Rows from block 2 of the text encoder of a small contrastive audio-text model, named by matrix and row number. Rows with one number belong to one neuron. Each number is 128 + 32 x the weight over its row's rms, rounded and kept within 0 to 255. All counts start at 0. Numbers have three digits each. After the name is the row's rms in percent of the matrix's.
Before each neuron's rows are labels from the 100 texts, of 14976, where the neuron reaches its highest value: "fires on" is the input token at the peak. Only what is clearly more common there than usual is listed. The data: single notes of musical instruments (NSynth).
# fc1: MLP up (text_encoder.blocks.2.mlp.fc1.weight, 512x128), inputs 0-127
# fc2: MLP down (text_encoder.blocks.2.mlp.fc2.weight, 128x512, transposed), outputs 0-127

fires on: "5"
fc1.212 041:118108054077135083111111142119105196146173116141122179086123160102144107112128087171110128099126128098128142078115171120133118117133191101161141095126173082105157100150100163082128085082142141128045118143104168090112147123138105108145107124115135096115092126136179127138088179116140123097190060126121090103126255116110159100134125108129093094101137146118169156150122182148118074076107
fc2.212 038:159087161093156089115177186175070075130076127122127137142079115090122130149136112116156083173182144142097130113109140053126174137105071142132163091160086140136154080081108140135079133180098110144174132127138196130156085125142071171125144144139110140131154186115106130184158116122092113105058111130136120133122135125082143174040136158147131147154089125059133174183090140115123150154141

fires on: "string"
fc1.450 066:181148137186157177080117080149080089107164081081160126105136078140141143224143106154066151105113150114101190109085183126145124144132157177190138128158102101143125153173096101093132150075072125142128097070136071140129183131067108114108134085125117109127151154140151082044152108132139130098106108116135161120149170158141138112111099143175124146108161131112146199141130145170091156103121
fc2.450 047:125104115116125120115180178082185100127109177151071156124069152111070125135097141099101113143132095137136060127130166113104170170157103135198141115104107161146115090122111093138128093150140151086128135166040181118203117125133109144130120155159100076103118094159140168189122104150178074167170130177134132114132107120015165115119123122168135098121114118156121109131159149094114167193128

fires on: "bass"; "6"; "127"
fc1.404 123:070136106098103146142158123117074058151127099122098071171203175071052122105117171142176148172140134108145155120190146114092114072137080124170128136116109134141119073079152083115129107118119144071137117165121140173107169159068141135104103106126192142170131125152178126157119161139150107073121090123132182199178169117099142115105150093133101157109157122125156154143188094116131169120145
fc2.404 139:108119151120124077156162084150164209104132133068142198053131143146142093171126126109159074143123052137064145138163119119123089187124163084102118100100114107097137132151154130150171134156119125170151070144130128126092101174131115136108124131119139128127118095159137094155060122081122114119145116142117147079116023107159081168071132145056148128114117099138059131108102079171142134153118

fires on: "keyboard"; "bass"
fc1.26 087:133100145104085187159116103116095102128057127157171082064158149112096139068084147128119091154060080118076149138098077123154077064157187141137155176131104129141091152120147154091106103113068166104148148121157136141120116124169144120095122129109099167128153135058134171162114136087150069137140081149099111140190161135132136094158108131128139119211138067158129134154107083126117070120085
fc2.26 092:162112176108083114131064125125152162135144162128124100139111092109088134144097123118144133119111153137126169115179181144134189115112094125115116133158190119096122129121090112184089097165133146160149110073057092111151047161113129094138143108112095140154149135187142057119133141143121225213121180129098117149158084091122113146139160108061107073117176122114108049111080118093130134139139

fires on: "<end>"; "127"; "d4"
fc1.304 122:072084123072122116164119143081135134107109161161151156129148191156142127084087075131168145133113125130119113106153095139147106171136135118105135141150166109140124160119141158167111160142133123095137153157139155169112081100123182217136156141058097120146154069108175119141146199124099093165171184156135084198088145073184141144180102167172087098141143084134083113182119182178115124142136
fc2.304 098:192115138134105163171123148104170079088145081073130118152138107123086158165145188130080134162129046148188102134147139128132113182123146196125129132096139161143147067141133137116098092170154111183103106184136090126071109116087121083093068131207151110105084153128119108128080103066086130120142099124123130125097178125170144103136169124136130202134145138092163135191169130105159158131115

fires on: "bass"; "g4"; "1"; "reed"
fc1.408 077:123107147140117051109152115174120190123152122197114116158093165153182096097131137062168148061086171134160162095119114116152136147112099118208155141102151103171093102183089127142112101100113108082093085134144099095139101099114157175105133085117115155106175140110148193126082119145163110099169122130124115142116137112055113132089111138148162139169139141077109103115154148124183130064041
fc2.408 076:124121119144153117174136153116178081105117113170199104084172161126109088138092108196091137153119157104128079100151178069111192150164098127095085121162135126136117164107166195139128137076168106179122181120095165142124107099092118096100077111145189174128129130160165126134172194100181178099087123140156082087108117065140126132077092103078163145114139141114124147141115089117166162113117

fires on: "keyboard"
fc1.74 102:117092142114153081178106147137115087129177148183085080099104118101095144125119181162089140192123176183168113135164114201150099087130119077153140105082128090207120140090125102110133112154083124099118117143150165144130092130149123130175108175116080115061145116070126068103126135126138141118074137132127130179150078093144106093062184134130159083101133159138058094097119149103115132089174
fc2.74 116:158118092123139093130195117120112115179092137135145099147168149151162121144194076063209139180145108090133147076076144096141124140091117147116151109104115181104075066181089132142128140185153127060105112093120144109171156094095132055126098135139057124166110117139127095147124097065127146124115156145119125093100156117112118125130075113145210164092113131102154062121131135169125115176147

fires on: ","
fc1.194 038:187160147138183077118123180126147096142143130086163171056144064146157156151176110103115102179143121140133083090137135174111132106073165133151179163106177087129134122103198218148115169093081156126095099094156113123088134091098129082118167116200075065088107115114143125125130116083132153145109177139084103140166100153124127131122101158146148127136115143162145130073138108118114163177081
fc2.194 034:153143099115152099147121133166180184139107163140081185132128124145118170177140105067175107141169114104169123172108121132156135145199172083122136158112117142143149102088098166081164196185191125171107106142080164154163088149102100120087159125154162129115121187138178124145102193123092102172167094095128152158170132159191134137183175105113115079142127113098170156186107115145109094136125

fires on: ","; "organ"; "6"
fc1.86 056:096136117153141135080133126065132099148174122123129103146108157139130176142198074152162155116127124115137186150137158151151158159144094075130106183119124113155052128083135128056137164092156128124192112092144123117085086159120082169124123122133148166113122146169102140169083088148118129073147137143171194168119185076131072153120181106163096100145133117181161153115046081152108096129169
fc2.86 053:159117085135142176177078136083122098174165135131078168196146150150185186158108147127125115157070086196124123079129140177166101147123130152122155142134106178052142139153130102131122072158088182152099132140049119121096100144116171066129162076115109167153177098098113119110139131162068166098159125163066092110138048189130102127126127153121115135135111141115119153110112138120138140114145

fires on: ","; "d5"
fc1.183 115:116119138168129103120135161123140157189133070124223127113100112159090113115173164128102066099111124083138136150132167109140093133164105101173127114117113141124111100054123134151141179111109107097104087077144124142161132072117140145168115088093123127100133108136161064154098067086129145143126119116176086184168194146139097119133091125076088201113185085182145119081172107130133127200158
fc2.183 127:110186124128157151168169191079130125098157178117114167077159117139075092143101125157129120188128091125114137131118167098086087151157131148084088158113115145164056127157133167134152143142130159115137115146113110068128092119090122128161117149139145097145066137117153170103153139145102084122174128146185134040139061156138156172153120103124148111123156186066146143155054117057054123148121

fires on: "keyboard"
fc1.126 111:126098144153150089116124130081147172141115137097189116118168168148113127077149052119144107144152093131116150211133098153178143102171124063117160101056088154112099135089136174102164118104110144144230112139145135155122093116137163135158065178131100171148127108187159096123197138127131081180163105134099133176077114142195106088156172119165133112178114149122125127132142129098163107136130
fc2.126 129:163197115152136182105106143127114182064167140161072148128160112144126153176178131100105144160178131130157168135167123042090166077060122159072102122136204109059117083143146117156116140125142144098085156121129149104129131071071082123121129117114088112112127132104151061139146116095105137107105109138127124102111114127105155121119116156195149105132104106094119092137177221149174120089118

fires on: "vocal"; "organ"
fc1.39 073:088059091092067123149149143134192083110114112171148113141124151082199130119125148123169073083144149157155095057120148123111074126114130082178104123108137084189149151103165128088157128101137109059142163159171154153130141106155139135154128112151139116129154070113130138106155098150106110175172130134119116150193137055120101067121119103178105113125225136169155097159103152157131123154166
fc2.39 092:136148119092148111138090209168117161158106114166104138088087119172091171168135159086135135081165102120101087068124069100169123197110121139150150078095143076086185147127068128128084149134142151165119090114157050119143159087136089122124119177175107141113112099112181143126120148085079123102116143073068102117116109139170132187097130118110064153110136105102161149112120145142059110112103

fires on: ","; "#"; "a2"; "b3"
fc1.435 131:128078111131167146200097126100081111110117107143084094078069154105143109155079150176112152145124086137107059164119120188122081108146073137094096133189151120149177061109141152154099130147092096165110191135081136159114129159131123108126125081073076103091083106116098137191131129137187054091167141118126112093140125144174118068180116100092124138126177111128129113115117134147171132119170
fc2.435 107:156116113114183147144170123121124168178145135066168162136130069141129152120155180152132188113153144125115131040166109111152172133139178151194102145045121166098128201216127122122144090133160145110144134161160090117132120115144143112153122193163126074123140173128166213146128179091092114134171158119129133127168128084121090132135086114148154154103105135151124116133040144102140129133122

fires on: "string"
fc1.453 089:108100140146121153152118141137140120179128160081175149175113144205111104076145141101071157095165083166104102158175164158058096086121109147152158115128122172121159194174134141158107153117097113149122100164186138166159091136127147125119153120107136150110144053119139092109118056109185145081101140132061100186139128128180157140090146177172138100180086121105089120083084119106104139164096
fc2.453 089:093153178118143111133112134133124069190109145131131154094119060159113120173105114154108148118153102095131113154157172093165098166151144101100137077163120135152109178108064119076112191154131127077134064141169168076117143142145097067134174179165112132104108130125123170157197152119163087185114109154106127148095133148104166168151173111082182126039158085143118101180121135134166140106158

fires on: "mallet"; "25"; "127"
fc1.72 072:136050109160129130077089163114073135094114133146099145133115101059109113087162160105123087154153165113148142154124120132179131133121152107074154178121102074160125145148100111152107174129144142143154113081085084076062191186147128079115144111118065147110164145120153055124119084137130167212102143144102118132132178131099186108120151122151125103107197106168193140147167140135162095110105
fc2.72 074:125153115148135177141089088092110086162107100129142199123128153169144223152150192093192141122178131085075082093091089211172084131105105165172098105096144174102119115102102133071129176148197107177138158149154088143175133134114113144168132123165088095143124088140135139084150164120123126096137150080116105103149165149171132155148133114074123143112105105127073159117148140184120133109136

fires on: "organ"; "50"; "100"; "75"
fc1.309 101:029135112126135128153128128069150068093146090162072120103135119092087172135099133116151140110101150172119146113142192115176142086141113103122095174113143124130120158109101123096134121149116194131115100117143120126115135120175149175142185113119080093146128169088098108084136071120126102108129109140167139120163084124061145138135135054124118089140172154175190068142072086145170083089210
fc2.309 090:109094143119135174121157118156103136179106129131112105101102157113096093072092132093125082129179071093118096122148113104127118114142109182152082112130083139148114102081156146140147141118137097126111151155112071145117075147144173071144075123117090122094148063104120156160139176116098201085119173115100188093060193154120131115165163138107131174115095067122051161109120200079114153150090

fires on: "mallet"
fc1.303 119:138098135124169111113087141124159204154115117111141136098132097188128116130148144153117118133156166117082118164095154122149092103162129186158107135124159080138179174110180158179140133148098148151098129165131240110139144085117098127146152119130113125158112123136119136158133127169134145119215133131150138163138121033136168095110033136110136137084117155143186104119205124168203086118151
fc2.303 122:120187146113154112189114135146147141126133119115089173153108149089118133110071129119195134107127069146204096106103100158150113106126150134179157079136115191138212130172172140081143143104177096077204139114091122187066192129099118139133184165189121145181177125172121171126116127087082084136083072179107127138123113116121099133148149108103123128127136147157122169120134109146114111160131

fires on: "100"; "50"; "75"; "organ"
fc1.195 096:126158182151158111061099088109095102100091126172120145125113140151155132129148105121154069122166105194176168134091162102187142107112170107181108137137120143126099136117069153089096107115066139097125092132175138092112193171215094131094104080155181129139082129133116133094087110196174131158136160113081117126111151131121132152216157103151109166129155083148110138129165116168160140078147
fc2.195 093:152083097107118154140123153092153094110127139108135057138150126160130144130078128195106151155108165129125122127124105161083122155139077198138091133078144178156150136093193153085186131148174148093165109149121056132134099092093134133096097155131094136138143130158121131233178123126132126048144127112152162098148106144104147104060148166098141151135067129084127160063146078144096169123170

fires on: "100"; "50"; "75"
fc1.298 081:098094115138074063115127104155137147055185094183107122121131181156086130127160102150155123146147133110134145152125196109138098162117111127094094109112126109111134074089155154119134171151118112095195097120119172065138106080130172162138157151137108124110114108131173156161083077123095077139120097119149065137066118104149184122167129040124120144137166118111154017146108156138157102101105
fc2.298 061:146122151100133145184096147130162049137110165095177090121175140153170158107045155136116154148137101150138105101117165093109163120097129197120118147147126146128123121143157105093113146108149154140085138193135079178100066142157096142130083132141140100184175158148129116128077168121157122068101158075111182129147075175103089150069137137105060163129100131147124172119145111130128164221129

fires on: "string"
fc1.394 113:096123079125137151159196159162084125143172113066148119135106166145104122141100130176138175135152109141180138115171080185145130105121129062125081109137104102112101174069122079172108163143138121121100106114099139191097135127152163127051137139112123205053160095145114111106120137114144132113103162133103119183111085163090096158143077109147092114176141202166116146123149064178110100162106
fc2.394 153:098117123131115140086061072129156135150121085186119126139100098108123162183159089088147174109186093077093133077114134090143160138095152158103172128060147197159119140161088177123135121164181120123137114107148097108164119147030079128120121123173108078130113083139082166156122172112132134065148157133146150151080166111112152148148116086064126108142095090082097154158093082114129106138150

fires on: "vocal"
fc1.193 091:149136183117126130126110119135121096122152081091125118105038176118179120176170157149111161124105111125137131107153106127143074110136161155103145122128106080129177111184076162193124083070136151166122139096157087157092131167108163174097124065136093182133148111080087124191217104121165075131123120107132141123112092142102133085112120101141090108146117079154117175155204172099182120107131
fc2.193 098:154153171155087119129111106161170102162119097159161052120130114130133181086111081121135174120103133107137162084148096162178123155077117138102162086095141163177144126169107129148164089166140146088132098064137122050161083196167094080105147177102098053190163133154152106148125128122162131125101110103093146104078115127146103199146134060172163107143116165123133148116115097143136130174097

fires on: "vocal"
fc1.231 040:131153218061085083161180206127171079131125111161130125141182149132169094084141129128180109145101160146090156085108099168118170142124084103100100143144135085136168127111125131092108058126108135157097119188145141133147142182144108135081094136078095091130141152118130105191146088118115156149129152143062120106190127149080126100126179132150143083103147156154130062191145163137136164102128
fc2.231 038:148100103144077129111069117157148159119143130104153106103176129098111128093110107118155125161159080149081149192091206098150157126112145168147129117083104188153134076158068075142175125174136138090092083132136084157177161135124123090206106105183052121122158084144139143048133140103149178137155164142123145107114131143121087120129064142109130155179153094133120137104102114114114204137104

fires on: "mallet"; "d4"; "b7"; "f7"
fc1.55 245:133116131149140123088103140134070114129136100178109127190138130148119098161107117125165135120050142112127025151151119127123157133068117115169176123176176104174148174057184117150098122142099125139075079072148118125084183160129095112122136096163155140111102177126154147177135111147114095115158118155104128159112051115216083154110098126125056182123146134099141116095159077130122142135113
fc2.55 204:113131170138154069145122118138088126057159039159153138110094089157108167084050160151175098102113134166106076110154160138158127076140117119174164165118139124148125136109135115076108087197164190133097139112122186104097155097071107088155152065120098103108087172132142132192139109116090161119147159157088128185128125120159141165084107116137158121166157149141158135139160125145068133150080

fires on: "bass"; "75"
fc1.385 098:117074153125156104115124127122095082142087153133148138113079149069087105124130091141195077151156119088084163161154079115135108055072116094201094142176191188162088140157150170125117138113122136083149122136133087112103126149186100166117147126112128150140105106124121111124158195134074104090180166088115110129159140139108149131188089170178103171083092114126079130146162132110060098144104
fc2.385 089:156070103137120062088102152138105162146110146153090111167131116114142174135098132132042124133051104128138069119148150151128127194164129138167135104140132105070154159130082173093125130178140091147072082163153110125070083139110202137110182137143086083160135086079083115134125179147111148168095157149137157125187161107161069107126127120147145094124098108153171153167107090129152173083117

fires on: "keyboard"
fc1.441 105:122075101143139082176103116091166101136127127088120137137091175147179136070120073127128109132125147097085091122125142102173077150095172149176104115071115158126100120070107130110179156140036096084214139129161147108156098140133131185120177152107138162126125222077111132132187143101082067105151112153075145121118106103116128100111127185141086085081146118163136115143157098124127130107130
fc2.441 110:078132164170154097083144115157133194088149104123127166117169068128106110135111158134148106150134103134105166190155110155079157153111082132131174139128131111158100120106080199121106111107143083163059079172134136121108106093133172126148141150187104083147160173189150201124134073188133157098063157104117121064149124111161140112122093126129146103163129190154153125123164100069164125135083

fires on: "organ"; "<end>"; "0"; "25"
fc1.17 102:087133138151041106099093157115146129131139088115092177101135155080102100113135128151132086090150180143088111109113119156105145065135127116134177143128102141073093094097103133213135090154143092127204085122131133147091138176142140174163166123137158092156131107148122091125181115136123143082118115102124132149189181113105141096066160160131111098121186110165206079124111145077172107128056
fc2.17 116:108091146135137136154087142116124175146144091137130164153075096087114185084131169128086135078201073133118187134166143062131120126118090131164062092141102202148156146192173084079110162143156086138129154145153132147136078112064143117161134149141159094120123120156127154090068199111164095166157069097157131090124151123127084111089121113150164111147128078072103131118148136145106111149171

fires on: "5"; "<end>"
fc1.128 130:072119090130146090121135068169134125053176096098108153156120186064160129132087074188098126174108144061117108168133201119117093150126134173132149066131124090116126171124102119123137172103120157135106180162159136113088049121099183138145105116099147123097125092125189112156128177108152067131138100141140099135093105139100162137167141151116087165150144079123161172148147116174149071100141
fc2.128 116:165131086086177106165156131098095124134115108082154123129101150122106103153145140178146148103143132207116139085115110094136122149136169137139093081222130136164196147136177129186096092120175166220118112113132134141116149109094141142170140089131077145139176127138101129111139104124096153130068106163089090159088161211161121130174156111186140109155068104117128153194097119169089135111115

fires on: "mallet"; "bass"
fc1.338 105:109104148175130122090085125159143138132155046110141129163120132121108091107162157141163146097090175132116119103155131130087071115113151082139108104081098085119105130179101143121185178070135089124091146145118079173180134091164174173124125129109152176085101139099192125120175109174077106065126107173133085170153155113159109099131102111144166160093173092158175115138167140179135060075110
fc2.338 135:116159087170169148073172083092155112160077185124142068127079080103123152085108117133114134161128141156151146109097142095180140168093106142048128162149043139098056118131134098161118111134173108137144150083116106150066132127142056114141084144131114051127137096187127165117104125129093114133155164123109140135187156143168125122124150088132068110092112142097092087073128119135150175094121

fires on: "<end>"; "5"
fc1.353 117:059087058105185095197155146081121119139128087104148106080121131143145099121101127173163089150082092193101091113178117135127110151122144132089140121141177126153191066085141109155111136200125127133090117107144139097090121166143202074086149095091113121117150104131119108108077169134132070120167167123138113143128114141178113064113125166172147100170150109141154142103063158152171129115162
fc2.353 123:125085176149138132077144115172088140089154132071176138066133183162148115147196167159127170107148140143101086116103141108122164130138070144176106112157131096123202165140162137193110128142130148177134164113132116158137068197166127148144137141169119072118068125110099150130076154132105160095088102117120118105114139157178068160070180158121117119079084101119128193096156125110114105078140

fires on: "vocal"
fc1.410 125:157110099112079088213084158119075111139151121139120063138122165115137156116138147136116098095148125160095158156161149120139083113110121088175105144122089149190119105073115150103094181061132107155100156162108123178115114149108134142173082101071093100115143148147131095104174139117151114200171163195133060157152208093128154173131172098143108144121181189131145120106118131152159161122091
fc2.410 152:099089147141139094129136146099159119095134109172107158132060114176150176125166177105077136149125150119143118127151144099143140145121144064120087076117122131118143191158198121178088124112135107091128080047129160156146098138118099126179190183132189159104130105143071143133107192152097121109168052113190108148164112124054113127118094146148125105142122112105145174150200111107111112077152

fires on: "mallet"
fc1.137 050:159120137145101086112087106152140100117080071141168107169150195129108124079116063160167195146112136137080054146156119146163088133106138100082163093146157112078136165130142131105072109110117135127095129136175147158089085127141067112176157117167112124097111125088151106117089135092084103126132123158180074136157088099192122158071153125134111150149159071143097145161209064156138149132136
fc2.137 070:153138114144123068089136115110096154106100117168105172109095122161138199094077204143127075090154171185162147088184080151093151150120181116179116157115136110154179105172062134146150116115097130060150167160117127163171191190148117136132140123151081148155111148188129146205149185115078118114086150108088111125165120133119114158127127137157084109133136112086144123167097100127175134132129

fires on: "string"; ","
fc1.339 089:148148101139133126129118096157050143082171103088114180141134149122140155145110151055120114166092167103124088076148137139099154108103144031105143109130106055133141086135141125148128136131139118138211146088174159163082140088154175124123151119144116104201145119153122194128097136147054127132108145177087110118113111125081160114171100188145119099139103086115187147129095113150178158160066
fc2.339 091:147136152184102229119135130080131107119042136084096085130134099157129167111122137152083137162102120110087124126082136107122121134154090148165070104116121114164135199117130111136145119111178139122143147089136181177134100054126201117106185095123128146118177129143067137171102154077146153108133105113159138106140166172205102186139088130134170162148176140153072121125115177103127158109129

fires on: "<end>"; "25"; "127"; "100"
fc1.160 078:147113086107178134151124109139191098143178124129141145185144149133129086135107110134141065053118150142105119122186137116169135204150163138099108074138066124104126098087157094116146165078056214138104065132126115151154103147107138169165143164103144168120130097148127063136130092156129209118134113093068110156130136128128132087093150122120138169119150122066121123202105140129143111149188
fc2.160 064:122130132129087166097105169169121130120086140149119192076106146120072139121174140071094139145159118072094165108124075133137127152146140146208167144144172145169135118146134160118105090118135078112103125143148101141150162139155140101157072153109075151160134159113123138130109179081161159149113118076154167141088152158194168197139147180150085151193152156190155157138144091114069069071119

fires on: "bass"
fc1.368 122:151134111155082116104079105206173038156117086128115152113134113125128082135131129110130120102134143101094164117137154106130148074110162121138092149110187199131130135103223109134154114064114152089122077065128136108162116158109101128135174138120148205111138114124072126078085123115121103160109142128122123182120162046092085150132133109163075167078139040120156140140124106141147133117140
fc2.368 125:178124107082107126113172137138164129115113189142155081140135083052133084142159136218100155180142107110141143116165185127110150145150145168123139065143147114115148149169102130115072182174153162123160100108099134180083055144120161070126184164092124106127069070110121084139162109190087118134157130155118110134096139143171096118133087071130138097167108112118137146124090145097103175092149

fires on: ","; "keyboard"
fc1.245 103:153129089061129112200094087122124092073196160064127139147130163120119108063056138140133166128146196150173099101136129097120162135113157176137048176053163103135116127142144141113135140134122137099067139150111147111113073079093089093117100106122114102144158152119127120138121141086103140148149206175138121154112092130078123073136096136090134089150192101097142124137139074124135171131157
fc2.245 101:117117149148188129206161123104185165113096183161137135115135140095126121200159099097093141122180088113118100121119101127106088106115114125120127134128117107166187114104048074058155138116167171132102121177124175148130109124094091127141137145183143104168179119170176093149163154119159131102082114114091116062141193097179138175103149105107109111118041148114117135162117142076127162090146

fires on: "<end>"
fc1.185 070:163089117110105100115120143132135067146151141162098099147092055043098121138114131160128179179082099083120150123192163115176156165149109170124135159154120147052144113098156181137140100106156149093132158121139121098089131126116128122091170122095106167100134090150143099145103040097109106130108120106144113117206173096091206170111107138092134131086152138115136085102164164139111162087194
fc2.185 071:185117102180140188132130159157102136146139107159166115125129133074070133165118117120131135131132137127135189114135121113137117128148112072124129135146108122110091091079139122134076101164104097131063107084154122134134171140167152140175095068163073140097109160211083159152116136225142168113188100133074130117107140140124080196077129159109117149070029126103120138161086124151126146113156

fires on: "5"
fc1.395 114:179116117098066157067162124140117096135131124167160120111128217154115146054122106174142140107133152147160100093100101085104144106130172151140137134126157114101145079113197108172153104131130169147118085112087161124146082151116091146161143101082136141133116156193153177143086130132147103096089114184106066159148154111131097107201136224078109126139184167101119144185129157150124144097104
fc2.395 124:074136167172140159141131110176147122120140108104180137162104088162148072148147136189117144129131144163105149201119143146134165134120172099116121102065125082108143096139133140143116142140161035175174123080146071141126142191108186121136138169097114136147164077125116114105154105098108097117104111166172106124088079151130141196106180156227145141184129156144138180105100090130110148091096

fires on: "organ"; "1"; "6"; "0"
fc1.6 083:115114167103095091124169116177174170132121139128162106185093175088138073096085159179129133085173105152065114137191120116102083130142057118163144112121157101118142109080101116137122092144046158163139195113096141119147073122111133128125154124152168185122164153168109112146130093114122116123128094148133114147158075155069160185157148119104064175172111140112147140090146155114168169063094
fc2.6 072:137144159138151192166123110101125128118071135149133138124175153164137114137188138081120094142140110117083138146157176059152119176166027118130090170095100136107162136099122155133095136126147081129139080134120119109170160144143133064045123108222113079113082102137126089102163166091137147152172081092109134150097125069162134126195122117155141114112132091129091130156137200105139121136173

fires on: "vocal"
fc1.443 117:127104177117142173130152089124125127144175097149150156136112096151107176120149123070192171051189161164162121095110104079124129143164073160100095171121115082134215167117167136163129093143118126137092075099083127157111177141115143169145104098059141156108133136160148100095069170170153123188153097168175125146103165108135097094168134093158103118088127135161152113106148149145147162171177
fc2.443 119:064112142086136143141152139080139136116101113146141164124133140087134118046114106172172110083130105105087140170162101181132177103130202101092130070128110177142156187120132164113150120123191199102152180182110098137136111115106150103168140072178144104151152132126091116141156091067204147160104146121128144118148094133172133187147152183090144087154140148116123074142078131121094151084105

fires on: ","
fc1.389 116:063165135152095107110196121079097145188128141110136084080125115139134086133090107127117107102135113141127170117145107158091198145193136110178085185164100186172129166116145181130157164132067164139119129120162168111130163096148160085126138022079141176141129132099144138093142165127144135172122134131132122159135068151112117158147090108128117123159166119122103122118136130153118052103037
fc2.389 114:101126164166042126097112121125150132132112103047094143161106114121117086127161123108141134167130183186163126138089150117138160176154105123074167175173154140074122113127122158139127158158104110162100134117138134075170109088055072101087109152149191093109175101158093132105154096135119143086176083134161076185152119094078123142149135049174091163141114140149066125159159111161121137124130

fires on: "bass"
fc1.354 110:117167114131102080117082104099166126070139142195106103174112165143122090085126092141151097134123151199123164133117091158162104158115132099177129136147142132170147089176081149084160153072114044132139117133083125087165177099136102131103126154181145167129112096140101132113084117133115118112124164147096108202140186106120142122150136131226135077167150110144155119145144166137113131133021
fc2.354 150:124093098148164110149137141148132065064071119187125166098111177101117164180139185155106115133154066141129132099146112063091167138173100102108131091108128136148095137106105158130118118141163140101120170147194145110126111077099135152184092122079136112168141117073177137150216144097133146090125120174156096110116111131057129190125076146142186148135094141054134149091086126093135097149133

fires on: "5"; "<end>"
fc1.315 064:149149116098133127178086160093126144097113102145093107088175132070069081193119136197094153157079123180108144098176122154151115150140115128122094120161191107180114167145133174134146099106134130123120183152188228130116102113185136154145127135112073107118088132123131130166174143110134075096131082118104079126134118157129145130155072121155134042135145116128148143149093105126053137166086
fc2.315 049:140066086152105122109150171158103076121103155161128144126085122127147143136075104075158093111108103138141089130098165097118114181141114098184115097179069175101146075165093105173123123139104074180125085115138076146183082195073123121144156132096137133138143132158122106128111107192102120139112119161142090113078161052120120180080183121122179178111072100147191124133108125133106121143170

fires on: "bass"
fc1.120 072:106182128121183081095121163130147074119097066128139144130097124124108073170069141164153171121083134176078156129096114142146161123157121143146174140103114105145154127126105149128157150079144145112156128133087130155144109123105189165153185133132188198062110130068091155137151146137107140116144146150115129213211150176113123109154161126205156182129141160102186160089151133106181116142133
fc2.120 083:161128114119078162147089131160049106144153144063157119137148147098100144137126140146132114143105110149162109122092124124134176152100123123094139069168118155170100112045181152190154127081162102135167130152151063092097052138133130102162150100112056052118105092089153098148115199125159109127112046146140155121112084115160139133098102115123151109156094132167118160119065124125195110125106

fires on: "mallet"
fc1.181 063:173087105103104047115118090158109090094162080156104132111110117167080118131095140132110116103178145181096147150112112124121105112158138142074162119138109170122155142122148135111113136092118115113151131133132154113141134054181126120102147162120093109146138049131158145124097117113084138121124170194172106170132176069142162124134147161191110139149205105213162087210142160180128076148077
fc2.181 058:135117099164094131108151159080143163105112088137158120077157116102107147103152159111132122148144136154097082091147131147104167107168132078118112169063177145100119109211110096107145100111147125070116161097061105120165125126101144132159125119133105166115131137106131167136113153170151154118173160136126049130141132122096180154170065124147090112149086159060037159159134119140139217089201

fires on: "organ"; "100"; "75"
fc1.187 038:085112115065131154180150174177125071163184164127107080140174109118096114109105097106151102119134118121131122146149147133101172182147103154136172168149053149114139089069116102130135132159110139124122077113130124127112151084150121149139140154112151097176084150143173101118125123103140156172033093156150149149177170134096085110109143188143172164091176154065107186115140089172132182152182
fc2.187 027:149141129193086125134150124094104118113085147088134111134094155098084172104176078154126136062113123118092210097121126120104094130151104177114093125098206136107122183175107143060100171116147132111116160115135147098142154137105151157140114115137116123093131180194067176123179145126163114128214120130125107126100179130106128159142088043098113112173145143160146073105139106144155191100097

fires on: "bass"
fc1.188 052:094085128064160089125138115117127098145138143100073164100111146101129060123088138124160168137153159085145107122165104159114122165062104116141178087104181196102134178147135070152141114086143090066079152148107170117109155234146082097146093131090079158099161140122153128099135138112133141131118179138109106141127147121135136194100128083074088129055163119156142070128135133130116125088162
fc2.188 047:138138130122162068141174100170150108144116101125151088119160091094130159136166059099112086126171104127085179118124167054164106107167166134124138116116111068092148130152145091121119097134131132130166139132194116119213180086203132127145083195133107073154119125172153136080176104172157155085158121125110156122164112140129166111057144117113107138109110133101145103119025108116119110155109